Rows from block 5 of a small image classifier, named by matrix and row number. Rows with one number belong to one neuron. Each number is 128 + 32 x the weight over its row's rms, rounded and kept within 0 to 255. All counts start at 0. Numbers have three digits each. After the name is the row's rms in percent of the matrix's.
Before each neuron's rows are labels from the 100 images, of 14976, where the neuron reaches its highest value: "strongest on" is what is common among them. Only what is clearly more common there than usual is listed. The data: stained colorectal tissue patches (NCT-CRC-HE-100K).
# fc1: MLP up (model.blocks.5.mlp.fc1.weight, 1024x256), inputs 192-255
# fc2: MLP down (model.blocks.5.mlp.fc2.weight, 256x1024, transposed), outputs 192-255

strongest on: tissue: mucus
fc1.364 102:097147177124100110188156148130178081109129079159111144132152080138148088157094166093211135108137135167152123109095111097121137147066177074136110161130110115121162145117117131061185087111127182
fc2.364 093:117114113145147168104137129121112087128109125198082153130094189179136102080109095111133149081169113125126181192143126115111100093026189101095128106131076139191178115100155158080130140141135106

strongest on: tissue: lymphocytes; tissue: normal colon mucosa
fc1.228 098:114133099128117108130098113120162148075095206150198194132162104103101109136137095065167095119073136187130108094136136152140141121133100158123158115080124129094101192114160168181119106102149160
fc2.228 094:166129095087124146136202080118093116158107118182088134129124119137089127118127130134138113105147056127119150061104143106136077167107146130160119162138141077150140077077088224139067143154092101

strongest on: tissue: lymphocytes
fc1.84 096:126141177168127116175166114107129158126172097147154162102120114144131120173127170074112084106120136092146091071149128117152114100159117099099118106112125154095186059173140166150137134112203119
fc2.84 094:084089131225102101188101158128120152125114127111135102152141103131154115131087141121105155106118064176133114133108103150148095096145102152119151095132137116137082114131098166147109134104189165

strongest on: tissue: mucus
fc1.449 095:129084156199130137137116116134144124103100039102144144112130119117138174176098134129156186146155147108106127126117127201174121186094142101117105131131131097132147131078177102093179131164128109
fc2.449 097:135108114161140124095117161096101123134125123200138102080080175190138058143141138111122144125238102094085107183106117130186115139066169115129119097146133095123148073109213088171168140169101097

strongest on: tissue: normal colon mucosa
fc1.256 094:164128101129145159145113150119122122102147143156113175121147108157116152133105134134187109136088181158130107143136156123089127072157148088177113109153117117127081112130201105137136073165136130
fc2.256 099:165109137102123183127139136082087135134111099140052133123099163087106120100154137161167128099131156113106099162110133180158127106137088176137124128152119104183103123133135142100158098146130108

strongest on: tissue: normal colon mucosa; tissue: adipose tissue
fc1.243 104:099171133138121049160171117085105086157141135165071125087103099119175092142104119122134104135170136123114096178118076169096086103146148122067114161172103102116163132172095117132170051111156089
fc2.243 100:116131107144067126098173107129153130107152127098105093097095148153132110128146158125117082132141067137135113104177161086141170144132191082147100144131107144159090149068243154139153153150126106

strongest on: tissue: lymphocytes; tissue: normal colon mucosa
fc1.421 104:152125166154158149178132123123117134084159117136149076147109102141105091189140151108153173194187153116134094136197121122204106187148094131080153058140136063216181114151116148113142098150183115
fc2.421 098:117131118168120121092118123110193122151096105101177153184125069175134134121163085165155137152176133090159126136059089133087094132128115207198142047159147126119133158135139129159122134134153108

strongest on: tissue: cancer-associated stroma
fc1.463 097:127196123096101160126089127152134140109089121108197119163101142088057131105139171072128083097136179135178111139199173126195152154098093125144100151115218158167164154137083115100174136138128177
fc2.463 092:136147136142118151144150093191111093043135151136081110124130144110160124113150059114122116131105113094087137133097153107043078117163081087139154123129136086111141133083085147168128151152176134

strongest on: tissue: tumour epithelium
fc1.618 108:080115142100154148137107116077142227050138111179100142143101144146141154130125106126135101166088155118187137089175151148102105092101140119151109131150171171168172082166125147138123096085131112
fc2.618 105:110115202169110113202143096141046128060135130138097164118108140111139120114116088120158115119107142169106201155149139149133139120172192115066088197169087146160083141087096154095127173123121146

strongest on: tissue: cancer-associated stroma; tissue: debris
fc1.735 094:080178104134095093174074157124110145110088111106175150105135126138191075046104090147128133145081149169132069168129082206132122161178136188175090121159154092148091129127087116156106143109096104
fc2.735 099:158122122120154105149134133153121147116127119129109134117099093125191110146162120141153107145115065121118097035157098147151129167152122085162150148135081147091156181103122138095142133093142090

strongest on: tissue: mucus
fc1.100 094:168099163114151153166105089149125102104120081122179146140157106143078139130167093158135126222164166212126140133119144089115149146123114125106145144129077136121102091104138204158178137131163145
fc2.100 095:155163160152195118133173156111137126100115099164131149084104244124137137137127105154162156151204170146173105141139119163068160140130125110137147076150106123140144123124165123152113152113124104

strongest on: tissue: normal colon mucosa
fc1.171 101:147095070134190126108124083078141131152130125091112079179120123191104102127178140101140109133148182110095112128172119098110204082138120132084179112139216154124149143136168182161152160131152097
fc2.171 106:114168124183064118112173135114147070132126119134138120091162183163161057157176164156090111113110100141091049136139104098108152150083120143121131105119107125107133160164147160090172098084110124

strongest on: tissue: debris
fc1.162 096:176032151079090134086202174177091084134136156117120133161140193111147133116145121169114111149111104119122136113128140120099128132101092157157108125104104127145098119157036192111128165127140145
fc2.162 101:071093111131148146089140120114106135137154139132113100112106105160091156135128143118098145100111160103166162144160119127156152138138110111101110120134096138114075163119177086047130113100046112

strongest on: tissue: debris; tissue: cancer-associated stroma
fc1.281 099:126127122143130093125132131133103122129160115145128134123109104187185121092209141113118083133147123074135158071109124176121171143129162136168129121156124109099132142113146139095165060148122143
fc2.281 097:166086140146147113155107080103184050120103123118137121172132096159142183151114076139122101172125162079088128129163150117175197101126121117117133143110158098123179149159133123178139127137144198

strongest on: tissue: mucus
fc1.661 109:140135118207182144133093128121098107122016127165150147127114155128136139052112036134145134093124107159125166116077081069097110123152082166131118046115139129112097140169118110090174155171153085
fc2.661 111:115094151107147104119078102164136144135120119095122167115087157125142112113159150140100051126169115177095109100092130130127182123130107111106150164170123117162095178056084156152104163099126121

strongest on: tissue: adipose tissue
fc1.751 098:226147138123167073105121151154155148102163092117160130171128156075168102079183088149109089215158068127093130138159139181127139145139160090149093057162152151225131093154076142153122146145117090
fc2.751 093:096180078167155131122119122122156061093017139118106111088131112117067119129132036131189179093081133147099117173092080121113102115099117094147171162162105139118139157123207113156169133116130149

strongest on: tissue: adipose tissue
fc1.290 110:152145080156157145106086140175139113138090107144072134196116095161194095118140089076141137108124066118120164098135108096149159154135106115092089157092101059202114194146127115115190074165088138
fc2.290 117:149106089118132116087132123108145117072151147070124177146062064135119087097117097153145113106126087128161100110154143195167113100187100136148126081124063111149116126170169134095147170148205117

strongest on: tissue: lymphocytes
fc1.727 101:089167055132112154142134180130084084089136113139131176144143083183095105124139132138146112195144075137143121095187174114123159117172160125089099145181179134167158073109126122115151172126149106
fc2.727 104:105172101168188115146138171085134126069105133142155138119107121129130118143114086119149124131072135192135164092197159173118143175154172131108119124140158156141093123190065125122080151139103143

strongest on: tissue: lymphocytes; tissue: debris
fc1.264 104:152095188080169128136096110152103117065104097178152149136145107171076106192099094109145103170148091098180170142124147116102156121143091148138117110100124161123127122160174129119129158076123139
fc2.264 092:109099109126096142154165115120098154133152109125135137190129127179126115127173153128141120141118040108140069147142138177102153138185081141148100073133143102121155135100092092148087087164166126

strongest on: tissue: adipose tissue
fc1.509 100:110101118128103104146076086117097176165098104094113148188116129172150068203111178157117130159108126117131117078181139125135170091114086147077140142104084082100142054160077116187200116123095132
fc2.509 105:090152139163110098120125134144119115090154158066093068121095111134146125101090127109211120132117140145114135116119144183126160063142089114167093093135126131098066100109107110138134170113114128

strongest on: tissue: debris
fc1.125 102:116127144086193123070110147154111131124098182128144115144109135141109067119153115153117087114104126138143165079128127172120148111149119143144132158092153151086139118170129160130181147118107174
fc2.125 101:159131119054155136142168096073115147081094124159125090132169119097142210088074142048163185138114123102147117117132155117110125196140093125166132173096099141106109156084057107149096152165068134

strongest on: tissue: lymphocytes
fc1.40 098:107093085093130144107178137135176116062121074102125109126193088168131119057125176171111135200086112145131183086162164160172114215122105179131175145133086114150158151100132129193132100108165218
fc2.40 101:150132130087192138097115114140141100124118086129111142103126056112159149145155074106128150147138090080126144121112124148161163143102167123167109137177136135107116122087119098105092137125095108

strongest on: tissue: mucus
fc1.356 097:163112185113176105095085140115147187149126112131151185106110116165132185101113120115164183125133166141146123168151140143159119130135118127104133120144174186163194149100129162125148156129107204
fc2.356 101:103118152127142132097186110148122125103069116144127129107178119157076119120081155139138178155157097127138098165160140116165107123101117133158090222113106117164052109057161159129129170070102125

strongest on: tissue: mucus
fc1.63 102:141128181122177083160089099180108131126104171162210128166138179160125177156146129160169164158134138125078143148180164159074104128125117106156123131105068232168117112165083097137140120087097107
fc2.63 093:183080099148096107167165142151145109091061126115063103096051180159131112168131120146143102088131094194138095106079084111061106118121097157156131131072189120129099186110098095122126121119121133

strongest on: tissue: cancer-associated stroma; tissue: tumour epithelium
fc1.90 099:168055136120105091187140112109108124141161078060110122167093122184121119153162127120113107100116165095159125123136128163127056099113097095137151128155090110190115100075082144128093160120132142
fc2.90 099:110172072114091109129163164131130138118142125152124151147096171096184122105177097147182115160152119110119164098093147074128136144132113090103201145136142135118094109104120085103161092142143108

strongest on: tissue: smooth muscle
fc1.700 107:194123172166123098045083149153135123125159071096147087180157176083130122114106190089124130136134114076113121158116175174081147161103128100137121172145121120155120129050132144115105073081142157
fc2.700 102:089107158187141134129116127149132103133078114141068155129113136103104160125115099121122106120080114169098148162092095167051168128124146140094102155107164110158137192118083134122145159168143168

strongest on: tissue: normal colon mucosa; tissue: tumour epithelium
fc1.354 103:109131132113142163151070170131128161052155059151160124113134098143142136127156124149149136151149154133154130113171121123185075168163084160147133166111159042172127122171151129091128116118160189
fc2.354 099:113145109157092150033121104150157172171135131162132136149132132160130147161084136124079087133149143111143079183114146169046076126142099173067138110145166131135163114073161102157133147105161123

strongest on: tissue: debris
fc1.745 100:138111158154107162050092105164160145113160122123167121202152139118138116140157114105123104173136114140107158164127140097151167161070168134127149142162161095135126137102145091163069112099158134
fc2.745 091:156146152106149145116106124134179143095113136128119061097147151159089150166103134132144160097076120133135149187038145100083152130158129148141133098159114148139165120065132134152177194133151162

strongest on: tissue: tumour epithelium
fc1.621 104:124140115145127163126173140145169113181201168112140129116138156114110105144154124136178139143136197113162124086123116107075172173107061190156142126089124155156176158170167202118122074126148146
fc2.621 095:134113133094107114185048098146095156160140093144149092121113164083230127094138142187104126095066160123095158076142150142117163104114050084097162208094131146116016148140106123172142102126102147

strongest on: tissue: lymphocytes
fc1.369 099:102119157194145134167121118106114101109134118130166117095135209139119148150145110173124166130225174122131165163163080129158107102147150127064159128143158078188132078153097145131139195118156153
fc2.369 098:145133088155163133073127176119144131156063118147094074118085135182107161145094088110106104151185059140127100062112067123128065159122205149129098103147137123166165185100187130151139152107162078

strongest on: tissue: cancer-associated stroma
fc1.427 106:124139195130101134132128054173109120104132125151095142140088143153090117186107185129172124118117192123165183090144145143148140102143145098144141137058158155127205067135114121127155158075152146
fc2.427 091:091125110148141129179138136133103141130171128089170113139101115100135129156132152114131133141182107151153067155160122150136072098128167109068133072145117134124087124143107159111080103109175171

strongest on: tissue: mucus
fc1.711 104:135114210130138095164133108128100140112091139145137112133125135121079106107151187132147135100150178081178162093184129134163144068091102072092153137084144110111176089132136167132138145068143138
fc2.711 090:108062132222131099163152128116063173104103113100115134124111117097116120157113086108125145137146078164126110133155115161087053089159138181109157067110090134065126109135145148135121131143154145

strongest on: tissue: adipose tissue
fc1.648 098:141131164162093117147145147173102081152134103115115170114092137154193157141154099104168154074116070134136135119201089221194093075095093150121108190192136144121141107173126094127201096154108120
fc2.648 095:142086124092078151111122068108136115120123099067145148173143069186182178109087112156100079125165137182162112098150079129175184136145047161157149108077169095116107122151084136122122123101163118

strongest on: tissue: mucus
fc1.15 093:177119144178142153101068134140111126110092119125158131094078127148121116134118119116188107168152105120088109163072123084135139133150133146089128121115149184127103121109162110161120185105156091
fc2.15 109:102141159135093127052162123116099094110107127084131145145122153119109062123149101130163101153245086168148124108117143097148179083186113152084135079143150140130122093120153084144087120085118096

strongest on: tissue: cancer-associated stroma
fc1.278 095:078112126192096080176155119111177109182093077146120170130143152088110109151126112147129144149128138103199061122116131125100165107084133164068160118137143085165099134127147117109064117134106108
fc2.278 099:085054111121144123126182111162110134084145125168156104161136141148185171129054138135122111080129112170110135168119120154148146128141139132185109150130160120164070162116122180148105087165182097

strongest on: tissue: debris
fc1.133 097:140116141117195118106073142113088072133117122183099129152143083183123170108158090171089180159119118156102119133191171157172155106215142130099128108157084124129104145184131140159122102168134131
fc2.133 095:107085147073150123091183153180114122111123143115152091112086109136147140101126159127107089142135184096150135050094122168124141148102164080153138154109134126049125107104167163149140090133127070

strongest on: tissue: normal colon mucosa
fc1.7 105:135171145129105212124142112151181143088099167094155135139151145130115080120194153124148150159150138141091073127157122166127062171188117144129149171215124140123081154151083204094121063108187097
fc2.7 109:077094088173124140160173145089117098079141127129132164162150077187164163137131099128126115182136216068111160132127116149190124097124064179122129129114174110210197128122153122142143143097138096