{
  "crop_scale_min": 1,
  "activation": "gelu",
  "drop_path": 0.05,
  "shampoo_beta": 0.95,
  "one_sided": true,
  "steps": 9900,
  "final_lr_fraction": 0.01
}
Rows from block 4 of a small image classifier, named by matrix and row number. Rows with one number belong to one neuron. Each number is 128 + 32 x the weight over its row's rms, rounded and kept within 0 to 255. All counts start at 0. After the name is the row's rms in percent of the matrix's.
After each neuron's rows are labels from the 100 images, of 14976, where the neuron reaches its highest value: "strongest on" is what is common among them. Only what is clearly more common there than usual is listed. The data: stained colorectal tissue patches (NCT-CRC-HE-100K).
# fc1: MLP up (model.blocks.4.mlp.fc1.weight, 1024x256), inputs 0-127
# fc2: MLP down (model.blocks.4.mlp.fc2.weight, 256x1024, transposed), outputs 0-127

fc1.640 107 [104 107 113 160 137 143 146  76  90  43 175 115  48 125 149 121 163 130 129 131 174 165 132  85  90 106  83  97 169 135 137 144  82  81 120  94 138  95 112 105 127 172  46 113 127  99  89 120 128 124 208 126 163  82 149 171 158 126 172 172 129  95 143  89 127 167  99  82 139 130 108 109 142  71 141 103  84 173  89 105 152 168 160 136 132 101 128  74 125  96 150  86 145 184 172 133  91  83 131  77 153 129 108 183 157 109 101 159 101  91 138 148 148 120 149 153 121 131 113 124 157 114 153 129 144 140 101 144]
fc2.640 104 [156 112 188 151  97 115  74 171  74 150 138 136 102 162 144 106 118  95 110 167 176 118 101 149 156 113 149 135 115 219 118  94 131 107 122  93 155  81 134  89 142 151 149 139 129 177 122  77  84 110  53 200 123 105 149 153  81  71  90  77 119 136 112 168 128 109 141 159 135 113 136 133 120 101 143 107  94 142 111 136 126 147 166  62 156 155 119 181  77 147 133 160 177 171 140 105 139 142  98 131 146 179 157 132  89 127 121 144 129  70 133 175 122 123 120 118 142 165 126  78 128 104 130 136  87 111 138  98]
strongest on: tissue: tumour epithelium

fc1.728 098 [144 149 132 129  58 111 141 162 113  94 122 168  78 135  67 108 111 130 134 114 164 104  69 161 140 120 192 134  30 134  77 117  85 160 130 119 139 133 156  66  96 137  85 114 137  78 111 116  68 114 188  88  99  84 156 104  86 114 102 104 103 154 189 127  71 119 148 147 147 114 114 122  92 130 151 174 130  83  99  66 156 125 124 148 135 124 129 145 161 135 189  94  75 134 128 130 104  57 109 156 110  63 180 168 114 149 133 118 106  82 129 151 134  92 143  73 138  75  95 127 140 134 148 224  72 119 107 131]
fc2.728 100 [ 88 103 103  90  95 184  92 144 119  83 149 130 150 145 139 164 183 139 100 135 106 133  77 162 170 119 112 119 142 138 142 149  88 204 121 212 171 150 124 146 116 137 138 158 109 132 127 159 118 139 153  78 149 104 173 110  97 148 129  83  87 110 104 142 151 131 133 155  72 166 122 155 133 128  89 112 163 186 103 151 153  96  87 160  80  50 145  96  67 102  90 124 126  88 134  61 133 133 155  88 129 151 124 158  64 169 135 120 122 178 139 146 146 153 104 100 160 116 114  79 161 107 163 106 131 155 115 136]
strongest on: tissue: cancer-associated stroma

fc1.49 102 [ 48 126 156 105 110 120 122 163 138  52 139 130 114 107 174 104  44 139 134 106  86 133 139 129 153 148 133  91 116  72  95 176  69 116 151 147 140  99 149 100 137 113 105 181  57 134 162 153 160 138 124 123  77 106 144 132 191 165 101 147 183 127 102  92 114 128 107  99  87 178 167  69 104 163 155  96 138 137  94  91 128 144 114  93 115  29 149 115 144 110 152 107 133 111 123 119  66 212 189 101 152 139 143  82  46 148 114 137 129 147 138 218 146 117  65 126 123  78  84 167 124 147 117 185 143 112  51 131]
fc2.49 091 [139 156 145 180 127 123 137  64 126 169  98 162 181 153  34 167 169 109 107 176 180 177 106 132 122  86 138 102  69 134 113  99 159 163 181 156 116 152 164 136 135 120 122 159 116 115 161 147 129 178 110 126 146  99  71 175 149  87 101 124 164 165 116  91 151  97 121 138 129 181 137 130 183 152 123 117 102 184  93 125 155 100 136 131 165 114  95 145 107 150 119 146 121 136  93  88 125 113  90 168 162 185 116 155 151  98  61 132 116 146 125 121  84  91 104 157 116  78 119 216 152  89 123 140 120 152  79  92]
strongest on: tissue: mucus; tissue: debris

fc1.347 104 [ 53 151 125 116 144  95 127 139 129 106 150 164 148 149 100 145 166 160  77 168 138 120 133 182 125 103  99 158 144 149 119 105 131 157  60 131 115 117  76 120 121 152 113  96 173  94 135  88 122 165  84 130 106 127 111 162 144 202 107 168 123 116 132 151 156 142 128  92 128  75 109  95 139 171 102 200 132 160  98 196  81  99  93 162  89 149  77 135 141 140  90 113 170 125  79  82 100 147 201 161 151 122  87 119 128  73 169  84 132 123 150  98 128  86 133 129 119 175 157 158 142 168 123 114 150  85 131 136]
fc2.347 108 [ 98 144 133 159 130 119 127 176 157 100 169  76 147 117 131 178 113 130 129 122 178 107 192  99 207 123 151 151 128 155  75 129 161  83 135 147  78  69 101 110 144 125 124 120 171 149  91 153 162  95  97 139  89 135 148  81  61  81  87 144 140 151 140  93  91  79 125 128 105 127 135 118 136  39 127 134 113 177 153 180 148 139 149 120 110 116 144 128 129 117  88 146 128 127 168 153 145 122 106 182 129 141 181 126 138  70 142 173  99 114 162 138 130 147 103 130 122 149 111 108 133 167 114 109 127 177 183  97]
strongest on: tissue: mucus

fc1.438 089 [104 160 123  76 160 106 124  62 122 108 142 183 132 111 178 128 113 109 145 139 119 165 173  86 128 167  87 153 172 123 147 113 151 110 125 132 119 163  73 174  91 148 100 104 157 111 187 166 118 122 124  85 191 149 134 104 172 163 162 127 106  42 173 192 129 163 136  70 176  35 122 118 126 108 103  97 142 125 162 126 155 112 145 148  58 127  67 146 154  92 106 111 154 116 106  94 101 130 131 107 105 143 183  93 170 127 128  78 109 142 160 113 119 170 150 160 124 160 137  98 119 141 113 107  98 184 162 116]
fc2.438 081 [132  43  97 173 119 206 112 183 154 110 170  79 124 136 140 135 132  91 145 157 109 124 147 139 137  99 174 121 154 136 103 163  92 130 134 115  86 146 142  92 131 153 143 152 182 108  91 182 186 147 142 127  86 143 104 163 133 124 106 113  99  96 121 135 104 107 126 164 174 156  85 123 122 137 150 131 119 110 180 115  96 110 169 152  91 162 124 133 146 188 123 114  65 171 104 153 131 111  89 149 123 101 159 160 107 101 112 164 127  73  77 110 111 108 147 145 133 113 106 148 187 168  46 135 131 107  94 153]
strongest on: tissue: tumour epithelium

fc1.322 094 [ 65 152  80 147 157 147 103  87 113  96 158 121 120  79  77 158 100 191 111 138 196 123 107 157 102  89 168  70 115 172 114 104 119 108 132 103 151 151  85 126 125 154  94  98 159 142 116 108  70 148 122 154 133 157 165  57  99 136 101  45 161 124 112 100 162 179 164 164 113 151  83 137  66 152 104 118 125 125 152 149 171 168 167 149 157  78 176 121 110  97 104 105 128 119 141 147 110 112  99 115 129 113 129 137  79 192 125 120 133  34 135 120 130 110 105 192 136 100 128  57 115  94  96 140  92 160 153 141]
fc2.322 096 [122  88 118  99 111 128 202 156 143 148 178 155 140 136  96 127 140 140 140 112 140 149  77 122 149 140 102 130  86 108 160 102 102 111 154 113 155 104 163 158 102 160 172 161  31 111 199 100  87 161 117 172 141  90 160 123 145 129 244 113 135 151 152 100 161 129 134 151 152 154 175 169 174 167 126 115 101 105 148 113 115 154  96 121 123 143 121 125 185 100 138  97 112  94  80  66 154 162 120 103 113 142 136 125 136 148 149 121 156  94 122 142 107  95 116 108 138 105 132 143 131 142 128 103 153 133 151 198]
strongest on: tissue: mucus

fc1.496 101 [ 92 121 162 131 141 175  88 102 110 138  54 101 100 122 113 114 154  97 190 106  70 209 124 118 111 121 125 117 129 141 101 131  94 137  83  93 104 130  97 167 153 128 100 140 200  99 141 123 132 160 131 142 129 174 141 195 174 171  66 147  75 108 115 163 137 176 164 139 103 144 173 111  76 143 177  87 147 173 131 106 142 108 134 116  91  51 134 163  96 139 132 166 148 107 135 130 133 152 192 130  88 176 134 147 130 124 217 110  91 176 120 110 135 123 126 107 168 138 115 145 155  69  92 138  85 103  85 104]
fc2.496 105 [122 106 137 134 138 124 109 176  94 151 115  91 139 158 121 143 102  96 181 127 100 155 112 154  79 143 168 150 167 151  74 111 163 114 156 153  99  87  84 127 132  93 144 122 168 166 102 128 122 168 134 110 104 164  60 144 197  88 111  68 178 177 193 134  97 169 126 149  64 139 107 156 165 125 183 113 117 133 147  51 127 124 130  82 135 162 106 148 118 136 164 167 106 192 115 106 131 113 151 146 148 115 114 179 112 139  95 110  90  50 132  80 143 133 177 128 142 131 128 178 127  79 166 167 112 145  93 187]
strongest on: tissue: mucus

fc1.518 094 [147 122 123 145 174 161 134 138 186  83  74 142 125 105 124 105 208  92 119 123 131  88 198 123  99 127  80 197 157 117 146 167 121  92 126 122 110  94 152 148 110 145 148 131 128 117 126  86 139 158 142 111 113  60 138 124 116 108  88 147  91 167 101 129 132 144 104 117 131 144 163 144 112  62 109 106 157 139 166 122 144 164 144 112 154 129 108 123 153 182 134  71 120  73 102 119 149 149 126 175  91 114  55 128 138 210 106  86  95 100 162 143 120 148 135 117 117 110 159 192  82 164  62 169 134 120 105 123]
fc2.518 098 [122 194 198 166 125  80 129 123 101 139 122  79 139 124 158 149  75 114 170 158 118 157 102 110  89 127 125 184 134 147 187 131 119 138  92  86  82 154 153  84 125 134 140 153 125  76 108  40 190 127 138 133 135 134 107 192 120 126 102  53 117 142 165 104 154  92 118 119 140 129 163 162 143 148 179 141 125  68 138 158 152 130 143 114 151 118 144 106  74 163 145 130  74 128 141 155 134 163 118 107  80 167 123 107 101 148 121 141  67 120 127 112 112 111 189 112 177 113  82 101 115  97 143 157 121  30  81 140]
strongest on: tissue: mucus

fc1.62 101 [141 122 123  78 129 115  79 147 166  97 145 114 102  80 140 128 111 114 138 149 120 111 182 155  93 170 167 183 125 120  92 134 141 136 159 137 120 142 185 116 104 118 148 133  99 123 170 150 119 168 116 115 142  74 165 121 138 177 116 130  91  63  97 131  87 132 135 109  81 140 148 136  96 135 194 178 182 118  78 138 154 182 191 164 108  99 111  55 106 135 123 125 191  98 124 122 176  87 114 178 139 160  98 121 218 155 122 150 135 129 168 145 161 108  77 204 119 149 162 131 126 161 147 173 127  69 137 178]
fc2.62 101 [ 95  99  99 113 127  73 139  78  96  99  70 116 142  64 109 134  88 110  96 149  86 104  80 141 140 163 124 161  89 157 120  86 175 118 111 108 179 111 108 130 150 186 118 130 127 176 158 187 106 200 159 104 187 128 123  80 106 122 164 126 134  81  97 155  96 150  96 111 101 110  64  74 136 172 146 127 144 144 134 139 175 140  87 111 120 100 126 120  84  73  94 161 144 101  97  79  95 147 167 138  66  96 137 125 150  82 136 135 116 159 167 112 118 154  99 134 108 108  71 126 120  66 117  96 126 163 136 106]
strongest on: tissue: cancer-associated stroma

fc1.679 100 [130 121  95  89 126 148 160  89 127 135 138  83 161  90 154  78 103 130  69  69  93 126 153 128 140 104 138 172 107 135 115 126 188 107 121 174 111 143 141  94 139 106 133 107 158 136 111 137 132 153 141  93 100 152 150 118  56 108  99 112 165 110 150 122 164  74 132 111 101 156 126  77  89 165  96 127 108 121 131 121  71 101 109 174 174 147 163 165 141  43  78 121 192 116  67 139 184 116  93 173 165 123 139 149 219  62  99 175 137 124 142 116  98 109 129 155 173 124  77  89 143  86 179 115  64  86 120 171]
fc2.679 098 [160 158 135 148 133 125 108 138 167 110 101 176 101 125 138  62 102 138 109 139 152 113  73  72 134 115 178 107 109  90 193 183  69 160 121 109 104 142 117 132  65 105 202 157 158 104 160 163 117 174 132 129  75 175 109 138 105 126 139 121 125 101 128 122 147 164  78 132  94 174 126 125 124 121 145  85 143 155  61 120  73 144 139 128 156 195 119 127 116 164 117  84 117  64 150 121 138 124 114  99 112 122 152 143  70 178  88  75 105 101 135 146  90 136 100 198 145 158  79 145 171 114 122 116 118 169 142  71]
strongest on: tissue: tumour epithelium; tissue: normal colon mucosa

fc1.705 104 [100 135  94 132  98 157 186 133 130  28 147 154 160 106 139 124 160 175  93 115 134 182 164 128 164 182 113 176 114 134 152 148 113 158 129  82  98 149  93  85 106 126  99  89  94 188 103 104 149 132 103 125  97 143 124 162 171 146 130 125 156 157 127 133 199 223 156 131 110 100 115 115  85 133  89 137 124 156  70 109 140 106 150 180 146  87  82 113 135 123 112 191 100 101 138 143 103 119 113 109 161 121  88 165 139 133 153  83  95 146 143 137 143 155 118 140  78 176 113 140 113  85 160 162 136 113 111  99]
fc2.705 108 [154 100  93 192 105  83 116 144 188 126 110 123 125 148 124  70 132 181 121 167 172  86 105 129 159 184 131 163 163 215 162 151  30 126 174 176 122 152 134 128 193 135 131 214  65 122  90  60 146 149 141 146 175 140 144 152 130 118 120  98 204 151  92  94 178 137  99 126 121 134 107 128 103 111 118 145  91 155 162 107 173 116 160 116 113 128 128 119 120  98 153 190 137 157 160 171 101 210 142 140  94 131 135 135 134 112 109 126 131  97 114 114 104 112 145 143 135 139 111 149 146 215 180 106 133  95 155 127]
strongest on: tissue: tumour epithelium

fc1.296 098 [175  89 120 108 104 115 131 141 106 140 169 128 111 137  91 141 136 154 103 154 133 135  98  78 182  97 159 117 142 128 174 145 138 144  92 149  93 131 131 169 117 106 113  87  98 100  81 170  84 114  90 102 136 147  88  95 121 119  86  83 110 173 146 188 121 120  66  90 166 118 115 158 126 185 123  76 141 145 117 128 131 148 136 117 106 113 107 156 141 131 141 112 109  73  65 128 123  48  70  93 115 101  99 114 139  67  84 120 129 136 175 110 159 106 100 182 121 183 111 134 198 160 146 116  80 154 110 143]
fc2.296 098 [ 76 130  93 153 133 181 163 207 114 137  96 165 136 173  96 150 163  90 150 124 136 151 114 127 117 147 172 104 155 145  77  93 152 110  89 123 183 110 141 191 103 148 132  89 155  78 139  97 232 144 140  67 123 152 111 168 140 114  82 175 103 121 112 116 141 105 107 142  99 134 157 160  97 104 170 103 133 196  71 103  93 119 181 127  98 141 149 185  68 175  88 129 120 145 128  96 121 146  99 143  83 125 140 151 154 133 139 187  89  84 148 135 137  99 113 130 107 149 163 164 156 109 145 137 115 169 152 135]
strongest on: tissue: tumour epithelium